{"n_mels": 64, "win_length": 512, "inner_norm": false, "expert_mlp_ratio": 0.5, "residual_init": "none"}
Rows from block 4 of a small sound classifier, named by matrix and row number. Rows with one number belong to one neuron. Each number is 50 + 12 x the weight over its row's rms, rounded and kept within 0 to 99. All counts start at 0.
After each neuron's rows are labels from the 100 clips, of 14976, where the neuron reaches its highest value: "top examples" is what is common among them; "peak in band" is the frequency band that holds the peak. Only what is clearly more common there than usual is listed. The data: short read English sentences (LibriTTS-R).
# fc1: MLP up (model.blocks.4.mlp.fc1.weight, 1024x256), inputs 0-63
# fc2: MLP down (model.blocks.4.mlp.fc2.weight, 256x1024, transposed), outputs 0-63

fc1.124:54 34 38 35 46 74 46 48 58 40 71 51 47 49 47 54 49 56 48 49 57 34 31 39 60 37 51 65 38 41 70 71 55 40 60 38 72 48 67 68 36 59 50 38 52 63 54 56 45 40 64 50 63 60 55 35 64 27 56 26 64 35 55 61
fc2.124:48 63 41 72 58 46 40 24 40 54 24 18 42 46 67 61 40 36 49 43 41 33 38 41 49 50 37 54 51 45 53 82 66 53 39 29 61 68 55 62 68 47 53 53 39 31 30 43 39 60 35 65 44 46 61 55 25 47 50 60 42 44 47 69
top examples: voice: male
peak in band: 250 to 500 Hz

fc1.159:47 36 47 59 53 38 66 58 35 46 47 36 50 64 62 54 49 38 36 52 36 36 67 44 63 48 48 58 36 48 34 51 46 38 52 37 70 69 59 73 41 59 46 48 52 45 55 55 55 46 50 46 51 53 23 16 49 52 59 61 43 60 54 32
fc2.159:56 44 21 48 66 43 35 58 46 58 49 53 69 62 40 33 41 64 41 61 46 55 46 39 34 48 50 48 57 43 40 42 55 31 60 52 65 62 51 66 53 55 46 64 65 43 63 52 60 46 65 53 72 65 53 43 63 37 33 54 43 45 33 44
top examples: voice: male
peak in band: 4000 to 8000 Hz

fc1.411:55 38 30 44 32 55 73 54 66 42 43 60 55 43 44 53 59 59 42 31 62 45 36 41 37 51 38 45 30 40 48 64 24 40 24 33 41 39 43 44 71 52 34 65 57 72 41 56 58 43 48 53 45 41 51 69 43 36 42 50 51 62 44 52
fc2.411:47 68 73 49 27 75 33 44 49 47 52 47 67 51 47 60 35 26 14 49 48 55 39 49 60 53 55 31 27 51 61 67 32 35 58 55 49 62 33 49 63 38 44 65 27 53 56 45 51 49 47 40 34 55 37 54 58 39 53 45 29 48 46 33
top examples: voice: male
peak in band: 4000 to 8000 Hz

fc1.650:32 52 39 45 60 52 42 45 12 47 43 75 25 62 75 71 46 44 35 50 40 70 52 33 50 56 33 43 64 60 55 57 71 42 59 49 68 43 75 68 73 66 46 46 63 60 49 56 56 51 63 50 55 80 57 45 38 58 64 47 43 43 52 47
fc2.650:73 47 51 47 39 52 62 67 46 59 43 64 58 55 57 55 38 48 51 55 46 38 56 34 48 65 54 42 48 46 49 43 34 34 52 43 63 34 75 37 65 60 38 65 36 44 53 54 38 61 65 51 57 49 59 51 41 45 56 49 55 20 69 30
top examples: the word "and"
peak in band: 2000 to 4000 Hz

fc1.554:79 65 50 68 33 53 60 67 68 49 41 65 51 59 61 68 54 50 62 40 48 51 50 47 40 65 17 54 42 38 42 36 35 49 42 64 31 43 56 40 35 31 43 36 59 51 57 42 41 54 43 78 44 37 45 56 39 33 33 33 71 82 36 59
fc2.554:43 40 37 46 34 46 55 45 35 48 37 33 54 20 44 54 38 44 48 65 39 34 36 48 55 36 38 52 33 76 47 59 70 46 63 43 74 53 57 57 52 52 78 58 74 34 37 56 38 58 37 30 39 47 53 41 47 50 59 60 83 58 57 48
top examples: voice: male
peak in band: 2000 to 4000 Hz

fc1.435:55 49 65 66 32 49 50 44 35 52 40 24 45 58 40 55 40 59 63 44 43 64 36 58 52 60 55 35 43 36 47 55 66 71 59 55 46 31 63 39 56 61 36 57 50 62 44 64 76 43 48 46 39 36 53 75 54 45 64 45 52 41 34 37
fc2.435:50 45 36 50 45 65 48 48 47 62 27 56 55 63 51 49 31 45 57 44 45 53 55 51 66 48 52 50 64 49 43 47 61 73 44 55 31 58 40 35 50 53 47 57 52 72 24 50 56 63 65 52 32 56 52 46 50 63 52 35 52 31 51 44
top examples: voice: female
peak in band: 250 to 500 Hz

fc1.617:71 53 45 56 56 59 39 19 57 45 52 59 40 56 50 34 40 50 62 72 43 34 51 55 52 34 36 78 29 36 48 68 57 39 43 42 47 52 43 60 64 49 33 59 42 38 54 43 53 51 51 52 56 58 50 45 42 49 40 23 59 58 55 67
fc2.617:57 53 50 58 64 50 57 26 42 55 64 61 28 51 43 66 27 60 54 52 56 63 49 61 33 59 54 49 37 51 65 53 32 48 64 31 55 37 43 70 39 55 48 24 42 40 59 45 54 73 39 44 63 58 45 53 25 63 62 52 48 67 64 48
top examples: voice: female
peak in band: 500 to 1000 Hz; 250 to 500 Hz

fc1.585:39 59 28 39 59 53 54 44 44 37 55 47 41 39 53 70 71 51 58 60 50 33 45 43 57 58 61 59 61 61 56 37 42 75 37 62 34 65 54 60 66 53 44 38 52 61 52 33 48 64 64 58 35 40 44 33 45 41 72 45 66 59 53 51
fc2.585:64 50 59 49 65 41 51 49 43 51 36 47 51 31 43 32 45 59 39 40 34 52 44 68 48 56 49 65 75 58 32 69 41 51 51 59 45 66 39 66 49 51 44 47 41 41 38 41 44 47 37 38 52 50 46 54 42 59 54 52 50 35 45 76
top examples: voice: male
peak in band: 2000 to 4000 Hz

fc1.160:31 57 54 51 34 47 31 48 66 28 50 46 33 49 52 64 46 60 46 59 53 61 44 75 56 51 33 71 39 48 51 37 47 66 48 69 57 34 62 45 39 66 64 47 63 49 47 60 41 67 46 54 47 32 45 42 48 45 55 56 61 52 54 47
fc2.160:55 47 66 60 54 54 43 67 63 59 35 55 31 58 48 30 51 52 68 62 52 61 42 37 41 50 51 51 64 73 71 43 36 48 53 22 57 54 56 70 36 48 61 64 24 59 47 34 54 37 35 69 59 53 46 34 46 41 53 65 60 47 55 00
top examples: voice: female
peak in band: 250 to 500 Hz

fc1.741:46 43 56 43 33 65 43 52 47 40 46 48 36 50 58 52 47 65 62 30 73 65 46 58 50 24 33 54 28 49 40 68 52 50 59 36 45 17 53 45 53 42 63 64 54 54 22 47 50 50 51 57 55 59 48 48 60 36 45 67 49 42 71 39
fc2.741:55 62 39 41 47 51 61 50 35 59 45 32 63 56 39 59 41 48 46 57 44 41 32 38 36 36 47 52 49 55 71 40 53 42 61 65 54 36 38 23 55 51 59 40 61 61 46 32 63 56 62 59 41 34 53 46 36 22 48 50 83 64 54 50
top examples: voice: female
peak in band: 500 to 1000 Hz

fc1.576:63 54 36 62 57 33 31 55 40 43 51 50 35 65 67 51 46 37 51 29 60 50 22 46 60 44 61 49 32 52 48 33 66 36 69 32 61 50 75 37 47 62 59 65 63 51 59 42 66 51 61 57 27 54 36 43 48 45 62 51 67 46 49 54
fc2.576:36 57 57 65 65 42 54 39 55 40 18 27 48 60 40 58 46 67 52 47 50 55 62 50 43 59 45 37 51 44 38 28 58 33 44 42 29 59 62 47 43 45 44 67 50 36 53 41 47 34 49 51 32 58 52 44 39 42 60 59 55 49 46 44
top examples: voice: male
peak in band: 4000 to 8000 Hz

fc1.680:26 61 52 28 51 22 53 49 46 37 69 43 62 58 49 53 70 35 39 69 47 53 52 43 46 27 51 63 40 40 60 57 49 42 54 71 49 64 35 62 49 46 53 67 39 42 52 56 26 49 55 37 55 53 51 60 74 39 45 45 53 68 52 39
fc2.680:62 67 53 47 40 62 63 40 44 55 72 57 53 47 52 46 40 38 39 76 54 56 50 55 56 45 46 51 33 58 72 42 53 52 59 59 19 51 54 39 65 25 45 63 38 31 53 70 56 34 48 63 55 63 51 59 43 39 44 59 73 41 49 40
top examples: voice: female
peak in band: 1000 to 2000 Hz

fc1.70:40 40 66 50 58 51 28 57 50 57 62 36 35 70 30 27 64 61 56 63 33 39 36 33 45 50 42 38 59 46 51 62 65 37 43 52 47 51 32 69 43 52 56 36 49 65 38 70 49 36 43 45 38 44 49 47 40 45 42 46 27 31 57 34
fc2.70:45 51 55 60 55 35 49 37 36 50 50 42 56 52 60 40 24 30 56 43 37 56 43 39 52 76 52 71 41 61 49 48 53 41 17 45 51 34 46 52 49 52 47 46 42 35 34 39 36 49 41 35 51 46 54 66 47 39 68 48 63 57 45 33
top examples: voice: female
peak in band: 500 to 1000 Hz

fc1.353:40 44 53 62 58 49 71 42 31 47 32 42 32 50 36 41 50 37 52 48 39 40 31 42 61 45 34 32 49 36 65 53 80 42 37 54 54 61 34 46 69 50 89 52 49 56 50 38 64 29 49 57 47 58 32 48 62 46 63 50 53 37 44 49
fc2.353:44 51 56 51 56 60 50 42 44 83 54 43 56 63 14 65 61 83 44 42 64 57 43 52 35 43 65 58 35 37 35 39 77 41 40 64 66 48 54 36 48 55 61 57 43 73 53 47 65 41 64 48 59 49 50 34 66 44 44 64 56 40 48 35
top examples: voice: female
peak in band: 250 to 500 Hz

fc1.751:44 43 47 52 45 64 35 49 52 44 54 58 53 63 39 36 58 84 60 59 44 46 56 78 46 18 32 58 32 46 46 51 36 45 38 39 35 64 87 43 69 69 47 45 52 60 56 52 61 65 45 39 40 60 52 47 39 75 71 42 56 58 71 74
fc2.751:62 67 39 42 52 57 39 30 44 34 21 54 34 61 42 52 52 60 49 50 59 41 44 58 32 44 46 67 68 74 47 36 60 60 70 62 46 48 47 53 62 58 67 58 49 43 31 30 43 56 35 48 70 54 44 43 38 52 66 62 57 55 41 65
top examples: voice: female
peak in band: 0 to 250 Hz

fc1.695:37 33 48 35 55 37 52 62 44 32 63 50 43 44 48 41 43 62 46 46 42 51 41 57 45 47 45 44 54 36 57 51 49 43 41 58 70 47 58 53 46 51 43 49 82 47 67 52 53 72 47 37 43 31 58 40 33 42 35 39 41 47 38 25
fc2.695:78 29 46 64 51 63 43 38 43 45 67 44 39 43 64 46 45 60 56 69 69 35 53 52 43 66 53 54 19 44 41 43 81 73 60 55 72 75 52 76 55 52 47 53 46 30 76 62 38 40 55 40 56 38 40 31 43 39 60 84 46 51 39 50
top examples: voice: male
peak in band: 4000 to 8000 Hz

fc1.162:44 31 30 68 46 32 40 42 59 56 72 54 40 47 63 49 54 37 45 31 49 45 25 52 53 30 43 43 52 31 26 50 65 63 47 46 38 57 30 52 44 72 68 53 27 61 50 51 52 32 30 57 57 64 61 40 65 74 49 50 72 58 43 46
fc2.162:34 41 46 53 58 28 41 33 56 46 57 54 45 54 46 53 49 35 56 40 47 34 48 48 63 46 62 55 49 60 58 62 52 35 54 65 18 55 67 49 49 83 50 43 56 62 43 49 53 57 61 53 41 48 61 30 71 51 54 31 34 59 62 38
top examples: voice: female
peak in band: 2000 to 4000 Hz

fc1.94:55 57 52 61 64 48 40 30 51 57 37 60 27 71 40 64 51 53 31 65 38 52 51 38 42 40 60 48 33 55 36 64 56 22 52 26 42 37 61 59 74 56 38 54 52 39 34 39 62 38 59 54 62 69 35 87 62 59 41 33 37 57 42 31
fc2.94:46 60 34 57 53 59 41 50 32 37 20 50 44 59 48 76 54 30 50 12 51 29 73 53 54 58 40 33 54 78 34 38 43 43 49 18 48 55 76 43 53 41 48 38 68 54 40 60 42 36 61 46 59 47 55 58 52 51 43 29 58 60 47 70
top examples: voice: female
peak in band: 250 to 500 Hz; 500 to 1000 Hz

fc1.734:57 43 45 53 76 52 47 37 43 69 57 46 50 27 46 45 73 49 54 54 32 59 54 60 50 47 35 33 28 39 52 58 54 53 47 47 46 54 50 56 70 37 63 50 61 37 59 58 64 60 29 50 23 52 42 33 44 60 63 57 80 57 68 51
fc2.734:52 41 64 38 56 41 59 63 46 26 62 47 48 39 48 56 59 60 46 55 51 34 52 39 43 50 40 59 40 62 69 45 56 39 41 27 35 41 38 46 45 59 51 54 41 65 64 29 55 44 60 56 42 36 49 45 48 50 61 34 46 63 49 70
top examples: the word "and"
peak in band: 250 to 500 Hz; 500 to 1000 Hz

fc1.276:44 50 54 63 61 61 58 37 61 57 46 61 50 46 68 66 43 61 37 50 46 63 45 47 44 32 46 51 31 60 41 50 66 40 39 34 48 70 50 27 46 55 35 57 48 41 39 50 45 33 67 56 26 37 51 51 53 28 51 39 44 56 63 34
fc2.276:48 46 32 63 47 62 71 71 70 56 49 55 57 28 60 34 47 52 65 50 37 52 57 61 65 54 57 40 44 54 48 79 64 43 61 64 39 56 62 49 55 33 45 44 65 55 45 63 55 32 46 43 51 43 64 58 47 21 37 42 60 37 65 57
top examples: voice: female
peak in band: 250 to 500 Hz

fc1.32:48 40 40 43 56 45 46 36 55 47 61 41 56 13 50 36 46 18 60 52 46 43 42 28 76 39 45 35 48 49 45 56 53 41 51 56 58 52 39 31 44 47 39 67 40 56 50 43 51 35 64 38 38 55 60 67 50 64 67 46 55 50 50 47
fc2.32:53 45 49 37 49 40 45 35 38 60 67 49 81 45 43 31 44 61 51 67 55 53 71 55 56 35 41 58 41 44 55 47 51 36 48 58 81 34 62 42 57 45 24 77 43 46 54 55 61 49 52 37 66 34 42 46 63 54 58 51 53 60 31 57
top examples: voice: female
peak in band: 4000 to 8000 Hz

fc1.601:59 43 39 42 38 46 50 48 41 75 53 45 41 35 55 47 60 48 41 45 78 73 31 59 47 45 42 68 51 47 58 49 50 52 32 51 67 49 54 61 53 71 45 62 66 51 52 64 38 65 55 62 66 50 60 52 65 43 50 49 29 57 55 41
fc2.601:44 54 52 49 40 39 77 58 42 53 38 50 23 25 87 57 53 27 62 49 56 69 55 65 70 38 45 55 70 39 34 49 48 26 53 47 38 34 47 62 66 53 62 28 58 33 57 45 22 55 63 47 43 62 63 39 60 40 46 42 50 40 45 19
top examples: voice: female
peak in band: 0 to 250 Hz

fc1.363:42 71 42 58 62 49 55 45 51 51 53 51 32 25 56 47 58 65 69 67 66 51 36 45 28 35 43 50 51 42 70 48 48 44 63 41 49 67 61 42 41 46 44 55 68 62 39 42 78 63 39 62 53 62 67 45 39 56 52 50 75 45 53 58
fc2.363:70 58 42 59 75 55 48 45 46 42 58 62 65 44 59 38 58 59 50 63 52 57 30 52 34 44 34 46 47 39 46 61 59 53 48 35 59 37 35 57 32 54 35 65 50 58 59 54 45 63 58 62 62 56 74 55 30 56 59 50 25 56 54 33
top examples: voice: female
peak in band: 250 to 500 Hz

fc1.209:56 34 54 59 59 66 55 53 53 54 53 46 56 52 56 54 61 61 48 73 52 53 38 54 57 52 54 37 59 50 73 50 51 37 50 52 68 53 51 57 36 50 44 34 46 51 43 62 69 50 39 32 64 55 41 66 31 58 42 23 49 52 44 47
fc2.209:50 36 54 44 68 67 46 73 53 51 48 33 37 55 49 40 56 61 48 62 62 59 45 50 46 48 43 54 46 57 45 65 67 47 54 52 32 54 56 48 40 55 40 22 48 42 56 45 48 42 42 28 61 56 56 51 40 50 32 53 39 43 56 73
top examples: voice: male
peak in band: 4000 to 8000 Hz

fc1.740:52 40 31 90 63 33 42 45 48 57 68 61 42 47 42 54 70 40 53 50 49 66 49 48 40 48 37 55 55 48 51 28 56 61 54 43 56 49 44 50 52 53 62 54 53 56 44 65 62 46 58 51 49 34 43 49 42 41 23 34 40 57 67 47
fc2.740:67 37 41 47 44 31 76 60 37 66 58 62 42 48 57 58 78 57 50 36 42 79 48 55 47 41 61 59 49 45 56 33 37 48 62 40 41 55 42 47 38 64 55 33 46 54 82 53 43 38 71 70 54 44 34 45 47 56 42 73 45 60 65 66
top examples: voice: female
peak in band: 0 to 250 Hz