A small sound classifier, trained from scratch.
Model: 11.3M parameters, norm layernorm_no_bias, activation gelu, width 256.
Training: 6400 steps, held-out accuracy 97%.
Data: trained on short read English sentences (LibriTTS-R), 26041 training examples, 15.7 epochs.
Rows from block 5, named by matrix and row number. Each number is 50 + 15 x the weight over its row's rms, rounded and kept within 0 to 99. All counts start at 0. After the name is the row's rms in percent of the matrix's.
# fc1: shared expert up (model.blocks.5.mlp.shared.fc1.weight, 128x256), inputs 208-255
fc1.31 105:47 30 65 57 55 59 20 46 69 67 54 54 52 67 14 60 67 44 67 70 48 38 31 79 62 35 42 35 46 59 77 48 64 56 37 55 47 79 70 42 33 49 71 41 34 63 39 56
fc1.32 095:48 40 73 54 37 64 46 65 49 34 21 54 22 44 23 37 41 57 61 74 50 42 44 49 59 44 47 58 46 32 90 57 41 41 52 39 63 35 17 68 73 21 78 72 91 68 69 40
fc1.33 106:43 36 71 56 50 45 57 68 68 65 33 49 47 43 51 82 48 69 31 78 37 87 51 59 60 55 74 63 43 57 58 62 66 40 38 52 51 35 65 27 48 33 69 56 57 43 08 64
fc1.34 083:70 53 55 46 48 72 54 72 66 40 55 26 74 35 29 38 38 67 40 55 52 57 46 56 63 74 39 67 42 35 44 31 56 40 28 74 46 31 67 82 43 50 78 47 56 63 29 48
fc1.35 075:45 48 73 54 62 65 40 79 61 65 68 30 34 53 21 47 33 37 47 44 38 72 82 64 65 48 51 63 39 53 52 48 67 51 24 45 35 28 43 29 45 41 49 44 27 76 68 83
fc1.36 116:46 30 50 55 41 60 44 35 36 77 66 37 72 65 38 68 99 63 41 66 53 46 74 53 38 31 68 66 40 44 75 67 55 59 47 51 36 28 77 68 61 62 52 51 73 29 59 45
fc1.37 107:57 63 61 44 47 58 24 57 57 55 53 28 65 26 69 54 46 30 64 99 48 59 60 71 31 41 50 64 50 50 59 36 54 59 55 48 65 56 56 32 65 37 40 54 74 49 41 69
fc1.38 085:62 46 51 57 35 92 59 31 27 65 52 58 57 16 46 67 62 51 65 72 51 41 28 53 52 48 51 45 69 34 44 87 60 52 50 65 65 53 70 28 44 77 48 64 31 50 54 38
fc1.39 090:40 35 43 31 76 34 16 39 27 72 68 29 56 57 34 50 56 82 48 42 58 52 44 54 53 36 43 72 40 49 63 68 79 32 33 64 58 36 48 64 74 62 46 41 42 44 26 28
fc1.40 114:61 51 44 25 56 67 51 71 49 52 56 58 64 74 31 40 43 57 32 48 30 52 60 51 21 38 34 47 46 53 39 61 64 40 37 62 54 47 62 18 54 64 24 55 42 85 60 37
fc1.41 090:59 54 33 34 47 06 43 72 48 53 55 54 59 32 53 62 31 68 31 71 61 74 74 47 60 60 34 69 27 52 53 54 58 48 23 56 32 35 54 60 51 63 75 63 60 53 89 44
fc1.42 074:83 53 56 41 28 62 07 41 62 62 59 50 25 74 73 65 67 42 49 61 44 37 79 75 35 63 78 47 57 49 54 83 70 51 38 48 52 36 42 37 37 31 48 61 40 46 30 33
fc1.43 102:69 48 37 60 27 54 52 42 41 51 61 41 44 28 67 57 91 45 50 60 43 39 38 34 51 44 47 39 63 52 59 45 61 26 35 88 42 39 39 49 40 35 25 69 33 44 63 59
fc1.44 110:42 61 60 59 27 50 50 66 79 62 43 32 64 30 37 41 55 34 45 58 24 71 66 30 64 38 27 60 64 44 30 42 78 50 50 33 40 24 31 60 56 61 67 57 35 57 45 63
fc1.45 097:51 27 50 74 31 67 19 56 46 43 43 43 46 47 67 55 63 65 39 74 33 35 30 61 57 46 43 38 56 49 61 84 57 45 19 55 54 58 64 48 48 16 57 60 34 73 60 60
fc1.46 096:78 42 50 54 50 58 60 58 62 63 52 63 78 43 28 55 26 54 71 45 41 44 25 54 33 36 55 43 37 59 56 52 38 23 59 68 47 44 73 18 53 51 79 63 48 47 64 41
fc1.47 112:63 71 55 52 66 50 37 68 10 51 77 59 54 25 56 52 66 45 63 63 39 26 71 23 76 37 71 51 61 32 64 48 79 46 66 49 49 53 79 37 41 64 41 59 57 41 43 40
fc1.48 111:48 56 39 29 46 54 54 22 71 41 45 59 44 49 40 41 41 55 26 74 48 44 36 91 59 47 49 50 47 48 69 60 50 62 27 68 56 63 49 33 32 54 71 44 44 62 38 48
fc1.49 109:53 21 31 47 49 64 39 43 52 42 55 36 31 16 35 62 51 29 46 67 63 64 54 38 45 58 40 66 60 52 39 37 67 25 36 52 61 42 51 41 32 30 47 54 45 43 37 28
fc1.50 112:58 40 67 67 32 78 47 54 35 77 62 59 60 34 43 33 69 13 48 91 68 58 44 43 59 32 61 52 19 59 44 32 73 37 39 43 45 47 36 49 80 37 63 64 44 33 44 69
fc1.51 090:45 48 56 19 66 23 66 52 46 45 71 28 48 43 44 71 45 57 48 59 57 34 49 44 48 37 43 27 36 59 62 54 72 43 33 61 44 32 53 45 36 70 12 71 61 27 33 49
fc1.52 080:44 45 50 25 47 52 61 38 36 51 46 31 33 47 39 66 44 33 54 79 12 86 46 54 64 51 29 69 46 47 38 56 52 40 32 55 39 27 51 37 76 47 41 75 45 61 60 57
fc1.53 109:28 32 48 73 38 58 22 71 59 73 66 75 57 26 26 60 34 52 53 59 24 47 34 34 41 29 38 44 49 78 93 79 55 28 39 37 48 76 55 34 48 64 40 59 54 62 35 75
fc1.54 083:41 31 69 37 50 57 25 54 61 47 81 30 41 72 51 62 44 50 57 56 71 46 65 63 54 41 34 50 50 56 62 70 80 36 40 33 44 62 58 57 57 43 27 88 46 47 30 51
fc1.55 098:47 58 56 34 36 66 51 40 59 60 84 47 51 58 28 37 94 38 67 71 41 32 26 30 38 66 54 49 73 84 47 71 63 42 52 63 39 44 49 49 53 41 56 69 26 58 69 59
fc1.56 080:32 69 39 60 60 55 65 34 31 51 64 49 51 68 49 54 66 72 52 73 34 60 57 63 62 48 44 41 63 42 63 79 21 46 35 56 72 27 65 59 62 58 45 60 37 25 52 62
fc1.57 117:54 47 39 44 75 61 28 47 40 41 43 49 37 30 43 57 83 30 35 66 47 54 48 42 49 42 62 56 67 48 49 77 71 43 33 53 53 57 41 35 60 45 64 58 64 34 45 47
fc1.58 108:60 26 48 46 53 23 32 28 62 42 62 44 77 58 57 53 48 49 43 61 40 49 43 45 58 42 36 57 70 43 40 57 61 48 62 29 33 00 66 49 47 45 52 82 60 75 10 42
fc1.59 086:46 44 45 44 64 52 64 49 47 62 62 34 50 47 36 56 48 20 53 98 35 94 46 44 40 47 61 57 38 34 36 74 40 46 42 36 42 53 58 37 50 40 22 56 46 53 63 50
fc1.60 119:41 48 23 43 43 76 33 27 75 51 34 62 57 33 49 54 56 46 66 73 35 31 79 46 55 36 59 74 41 55 37 43 51 72 15 39 55 73 57 61 26 41 48 48 40 30 58 64
fc1.61 094:25 27 69 56 61 48 62 59 40 67 63 60 55 59 23 56 90 18 45 52 65 35 09 50 71 48 39 64 54 49 50 46 52 50 36 54 36 27 23 62 52 38 55 52 50 43 49 35
fc1.62 133:59 48 70 44 30 68 32 53 32 48 11 30 62 38 44 58 31 27 48 65 51 60 49 37 54 39 55 41 68 75 39 70 45 38 37 31 44 23 26 71 57 50 49 53 41 44 66 63
fc1.63 096:50 50 36 16 58 50 36 52 67 46 60 63 51 21 06 62 66 55 58 51 55 48 46 48 45 37 55 47 44 60 39 78 57 09 58 48 17 29 45 68 31 47 54 63 59 41 34 36
fc1.64 142:47 51 39 40 62 53 16 60 54 58 47 30 42 36 47 43 40 61 68 75 36 67 82 24 65 41 50 48 52 75 61 57 50 43 61 48 52 57 57 52 56 23 47 45 64 53 62 53
fc1.65 096:41 18 44 52 56 47 48 77 41 51 39 61 37 64 28 64 51 69 70 86 43 33 48 69 77 53 40 28 49 51 67 43 59 60 39 60 33 49 37 67 71 42 74 36 36 35 42 76
fc1.66 119:53 56 65 63 53 48 35 45 63 60 29 44 60 29 38 31 20 45 67 76 68 38 62 57 36 53 60 60 33 61 59 70 59 48 47 51 34 34 19 30 51 49 16 83 43 37 36 71
fc1.67 087:70 35 35 22 63 75 17 32 44 40 54 43 36 47 42 32 58 28 46 72 33 49 23 81 54 69 43 40 54 30 55 77 52 31 59 80 42 47 60 35 68 31 35 46 59 57 47 60
fc1.68 100:61 38 73 68 34 57 44 69 58 51 24 38 59 65 30 52 49 28 41 53 59 57 55 44 76 68 45 57 62 44 70 40 65 21 61 34 66 67 65 62 66 59 76 56 32 44 60 43
fc1.69 077:53 63 51 35 33 42 24 31 38 29 31 42 62 68 38 45 59 70 67 62 57 77 66 45 57 64 52 57 33 61 49 38 60 53 50 37 68 29 53 25 44 33 33 61 62 07 53 35
fc1.70 101:55 41 31 64 41 76 53 36 22 06 65 59 55 28 26 57 70 27 31 53 60 51 55 43 68 79 53 58 36 58 41 32 48 47 53 56 52 65 67 26 25 60 71 46 43 76 64 43
fc1.71 093:45 39 37 37 63 60 47 59 51 72 58 77 50 37 31 54 50 68 53 52 14 53 29 58 52 52 53 47 31 78 53 70 76 57 41 40 49 50 64 70 52 40 57 39 31 47 68 68
fc1.72 103:53 34 39 33 44 36 03 70 30 54 47 39 49 68 40 40 48 68 54 33 24 60 39 61 67 73 58 46 47 53 39 75 46 21 70 42 55 52 25 41 68 53 64 99 46 86 65 61
fc1.73 092:60 53 56 20 30 56 44 37 42 60 51 21 45 42 51 55 60 56 86 59 38 16 56 49 35 52 46 54 32 64 41 66 75 76 67 39 29 19 44 37 44 53 35 34 39 43 30 45
fc1.74 083:78 41 46 60 54 51 60 52 41 36 41 28 93 33 24 53 58 61 58 81 62 45 56 45 52 32 39 63 49 56 61 55 58 55 29 15 18 53 62 79 69 60 43 35 41 62 59 40
fc1.75 083:52 49 49 41 44 46 43 40 47 51 32 38 55 45 49 68 55 62 42 44 67 48 59 54 63 49 45 73 54 74 75 62 56 51 40 53 61 45 53 29 74 41 44 62 53 45 49 62
fc1.76 082:74 54 46 47 40 75 44 33 42 61 57 65 57 48 30 35 53 33 39 41 50 50 70 52 54 26 60 57 43 44 60 86 62 74 26 44 51 38 41 40 55 49 46 46 21 40 46 36
fc1.77 119:30 54 45 45 58 92 25 64 33 66 37 34 57 38 27 59 52 38 54 56 43 10 52 55 75 47 36 36 55 51 55 68 47 41 51 64 58 43 51 31 41 67 43 57 53 34 50 64
fc1.78 091:90 36 37 53 31 53 60 51 50 75 61 46 51 44 50 58 18 63 53 73 30 49 29 64 42 29 73 38 58 46 74 44 60 53 60 48 16 38 58 40 31 60 37 20 52 35 76 52
fc1.79 092:50 41 73 66 72 33 45 55 54 66 27 23 61 51 30 57 44 68 32 48 41 40 51 42 51 36 62 65 54 57 33 59 75 68 38 27 58 50 56 42 61 41 63 61 40 42 61 47
fc1.80 100:71 74 41 51 69 57 54 20 47 45 24 50 77 40 52 74 50 44 39 88 50 80 31 67 59 38 39 61 47 61 63 63 69 42 35 37 41 38 51 40 44 37 61 56 65 49 61 61
fc1.81 124:96 47 33 64 41 61 48 51 28 21 13 23 34 50 51 43 59 38 38 75 51 36 48 44 81 40 47 57 59 45 51 64 43 52 38 73 51 45 62 37 22 41 43 32 31 50 59 54
fc1.82 089:57 50 68 73 60 52 51 56 31 49 58 50 54 56 24 48 64 40 44 50 67 53 52 52 75 31 39 49 33 55 45 52 56 45 51 55 44 56 85 37 32 50 66 61 39 46 42 41
fc1.83 102:33 51 61 81 36 60 52 31 30 42 61 65 41 50 21 55 48 50 41 78 44 38 26 76 41 66 80 42 44 45 33 84 52 43 56 53 38 37 54 71 58 28 54 56 20 23 47 74
fc1.84 113:62 42 75 50 64 34 37 57 68 31 52 57 50 62 51 63 70 50 44 74 56 51 26 21 68 71 43 41 40 38 54 78 41 33 43 70 34 73 58 43 63 48 49 50 55 36 36 63
fc1.85 099:42 59 48 32 49 70 85 57 34 72 90 46 50 67 15 57 86 62 46 59 53 65 51 58 68 50 48 74 76 35 70 39 70 37 14 53 54 43 52 47 55 72 39 38 33 39 60 68
fc1.86 111:46 47 62 43 48 37 57 44 51 36 56 45 40 54 28 30 53 66 72 59 34 44 64 36 34 56 47 54 62 50 45 47 67 77 56 22 44 33 61 58 43 43 24 59 49 38 44 68
fc1.87 095:36 52 28 47 71 70 40 63 55 64 32 11 57 42 38 53 47 70 53 84 52 41 46 62 65 59 56 54 57 39 80 61 48 31 30 67 50 53 54 57 66 38 64 37 55 51 57 76
fc1.88 105:50 64 41 34 76 64 26 31 18 35 30 68 58 47 21 36 49 53 11 76 69 61 44 54 59 49 67 40 58 49 40 52 90 26 56 60 55 33 51 33 83 35 50 66 62 43 48 63
fc1.89 085:25 32 43 73 54 30 21 40 28 54 48 48 52 68 17 35 48 60 33 46 62 60 33 32 63 41 56 59 43 54 37 44 27 44 28 68 18 58 68 67 76 36 54 54 34 39 44 56
fc1.90 109:71 72 58 57 70 85 51 25 23 37 77 45 21 57 57 46 53 69 67 48 61 47 54 41 54 29 35 57 46 50 25 51 46 60 51 53 35 39 38 45 69 46 42 51 40 58 48 48
fc1.91 102:61 49 66 38 34 74 35 49 59 40 64 51 69 51 38 41 64 63 69 49 63 44 56 45 30 60 59 44 50 57 46 75 87 62 31 57 22 64 39 39 10 38 63 69 65 58 48 33
fc1.92 102:60 51 40 47 07 73 44 18 45 85 56 54 34 49 45 46 53 69 54 63 44 56 45 41 40 39 46 32 53 68 71 61 42 42 51 39 76 55 54 57 28 40 31 24 37 66 59 21
fc1.93 096:54 37 44 25 35 71 49 49 55 54 52 28 50 37 61 58 50 64 31 35 57 72 35 32 71 65 53 53 49 54 48 90 44 76 34 55 71 48 51 40 54 23 60 63 47 61 32 65
fc1.94 119:73 38 57 59 21 45 42 28 25 43 85 56 41 65 47 58 63 47 62 57 47 60 60 64 26 07 31 61 63 55 51 63 75 53 30 38 40 38 55 52 66 50 56 60 58 52 50 61
fc1.95 088:65 63 27 43 35 61 35 38 38 82 61 31 49 62 45 35 55 51 60 84 71 53 57 43 56 38 88 68 53 47 59 78 63 48 35 48 26 40 57 60 40 66 36 55 60 24 40 41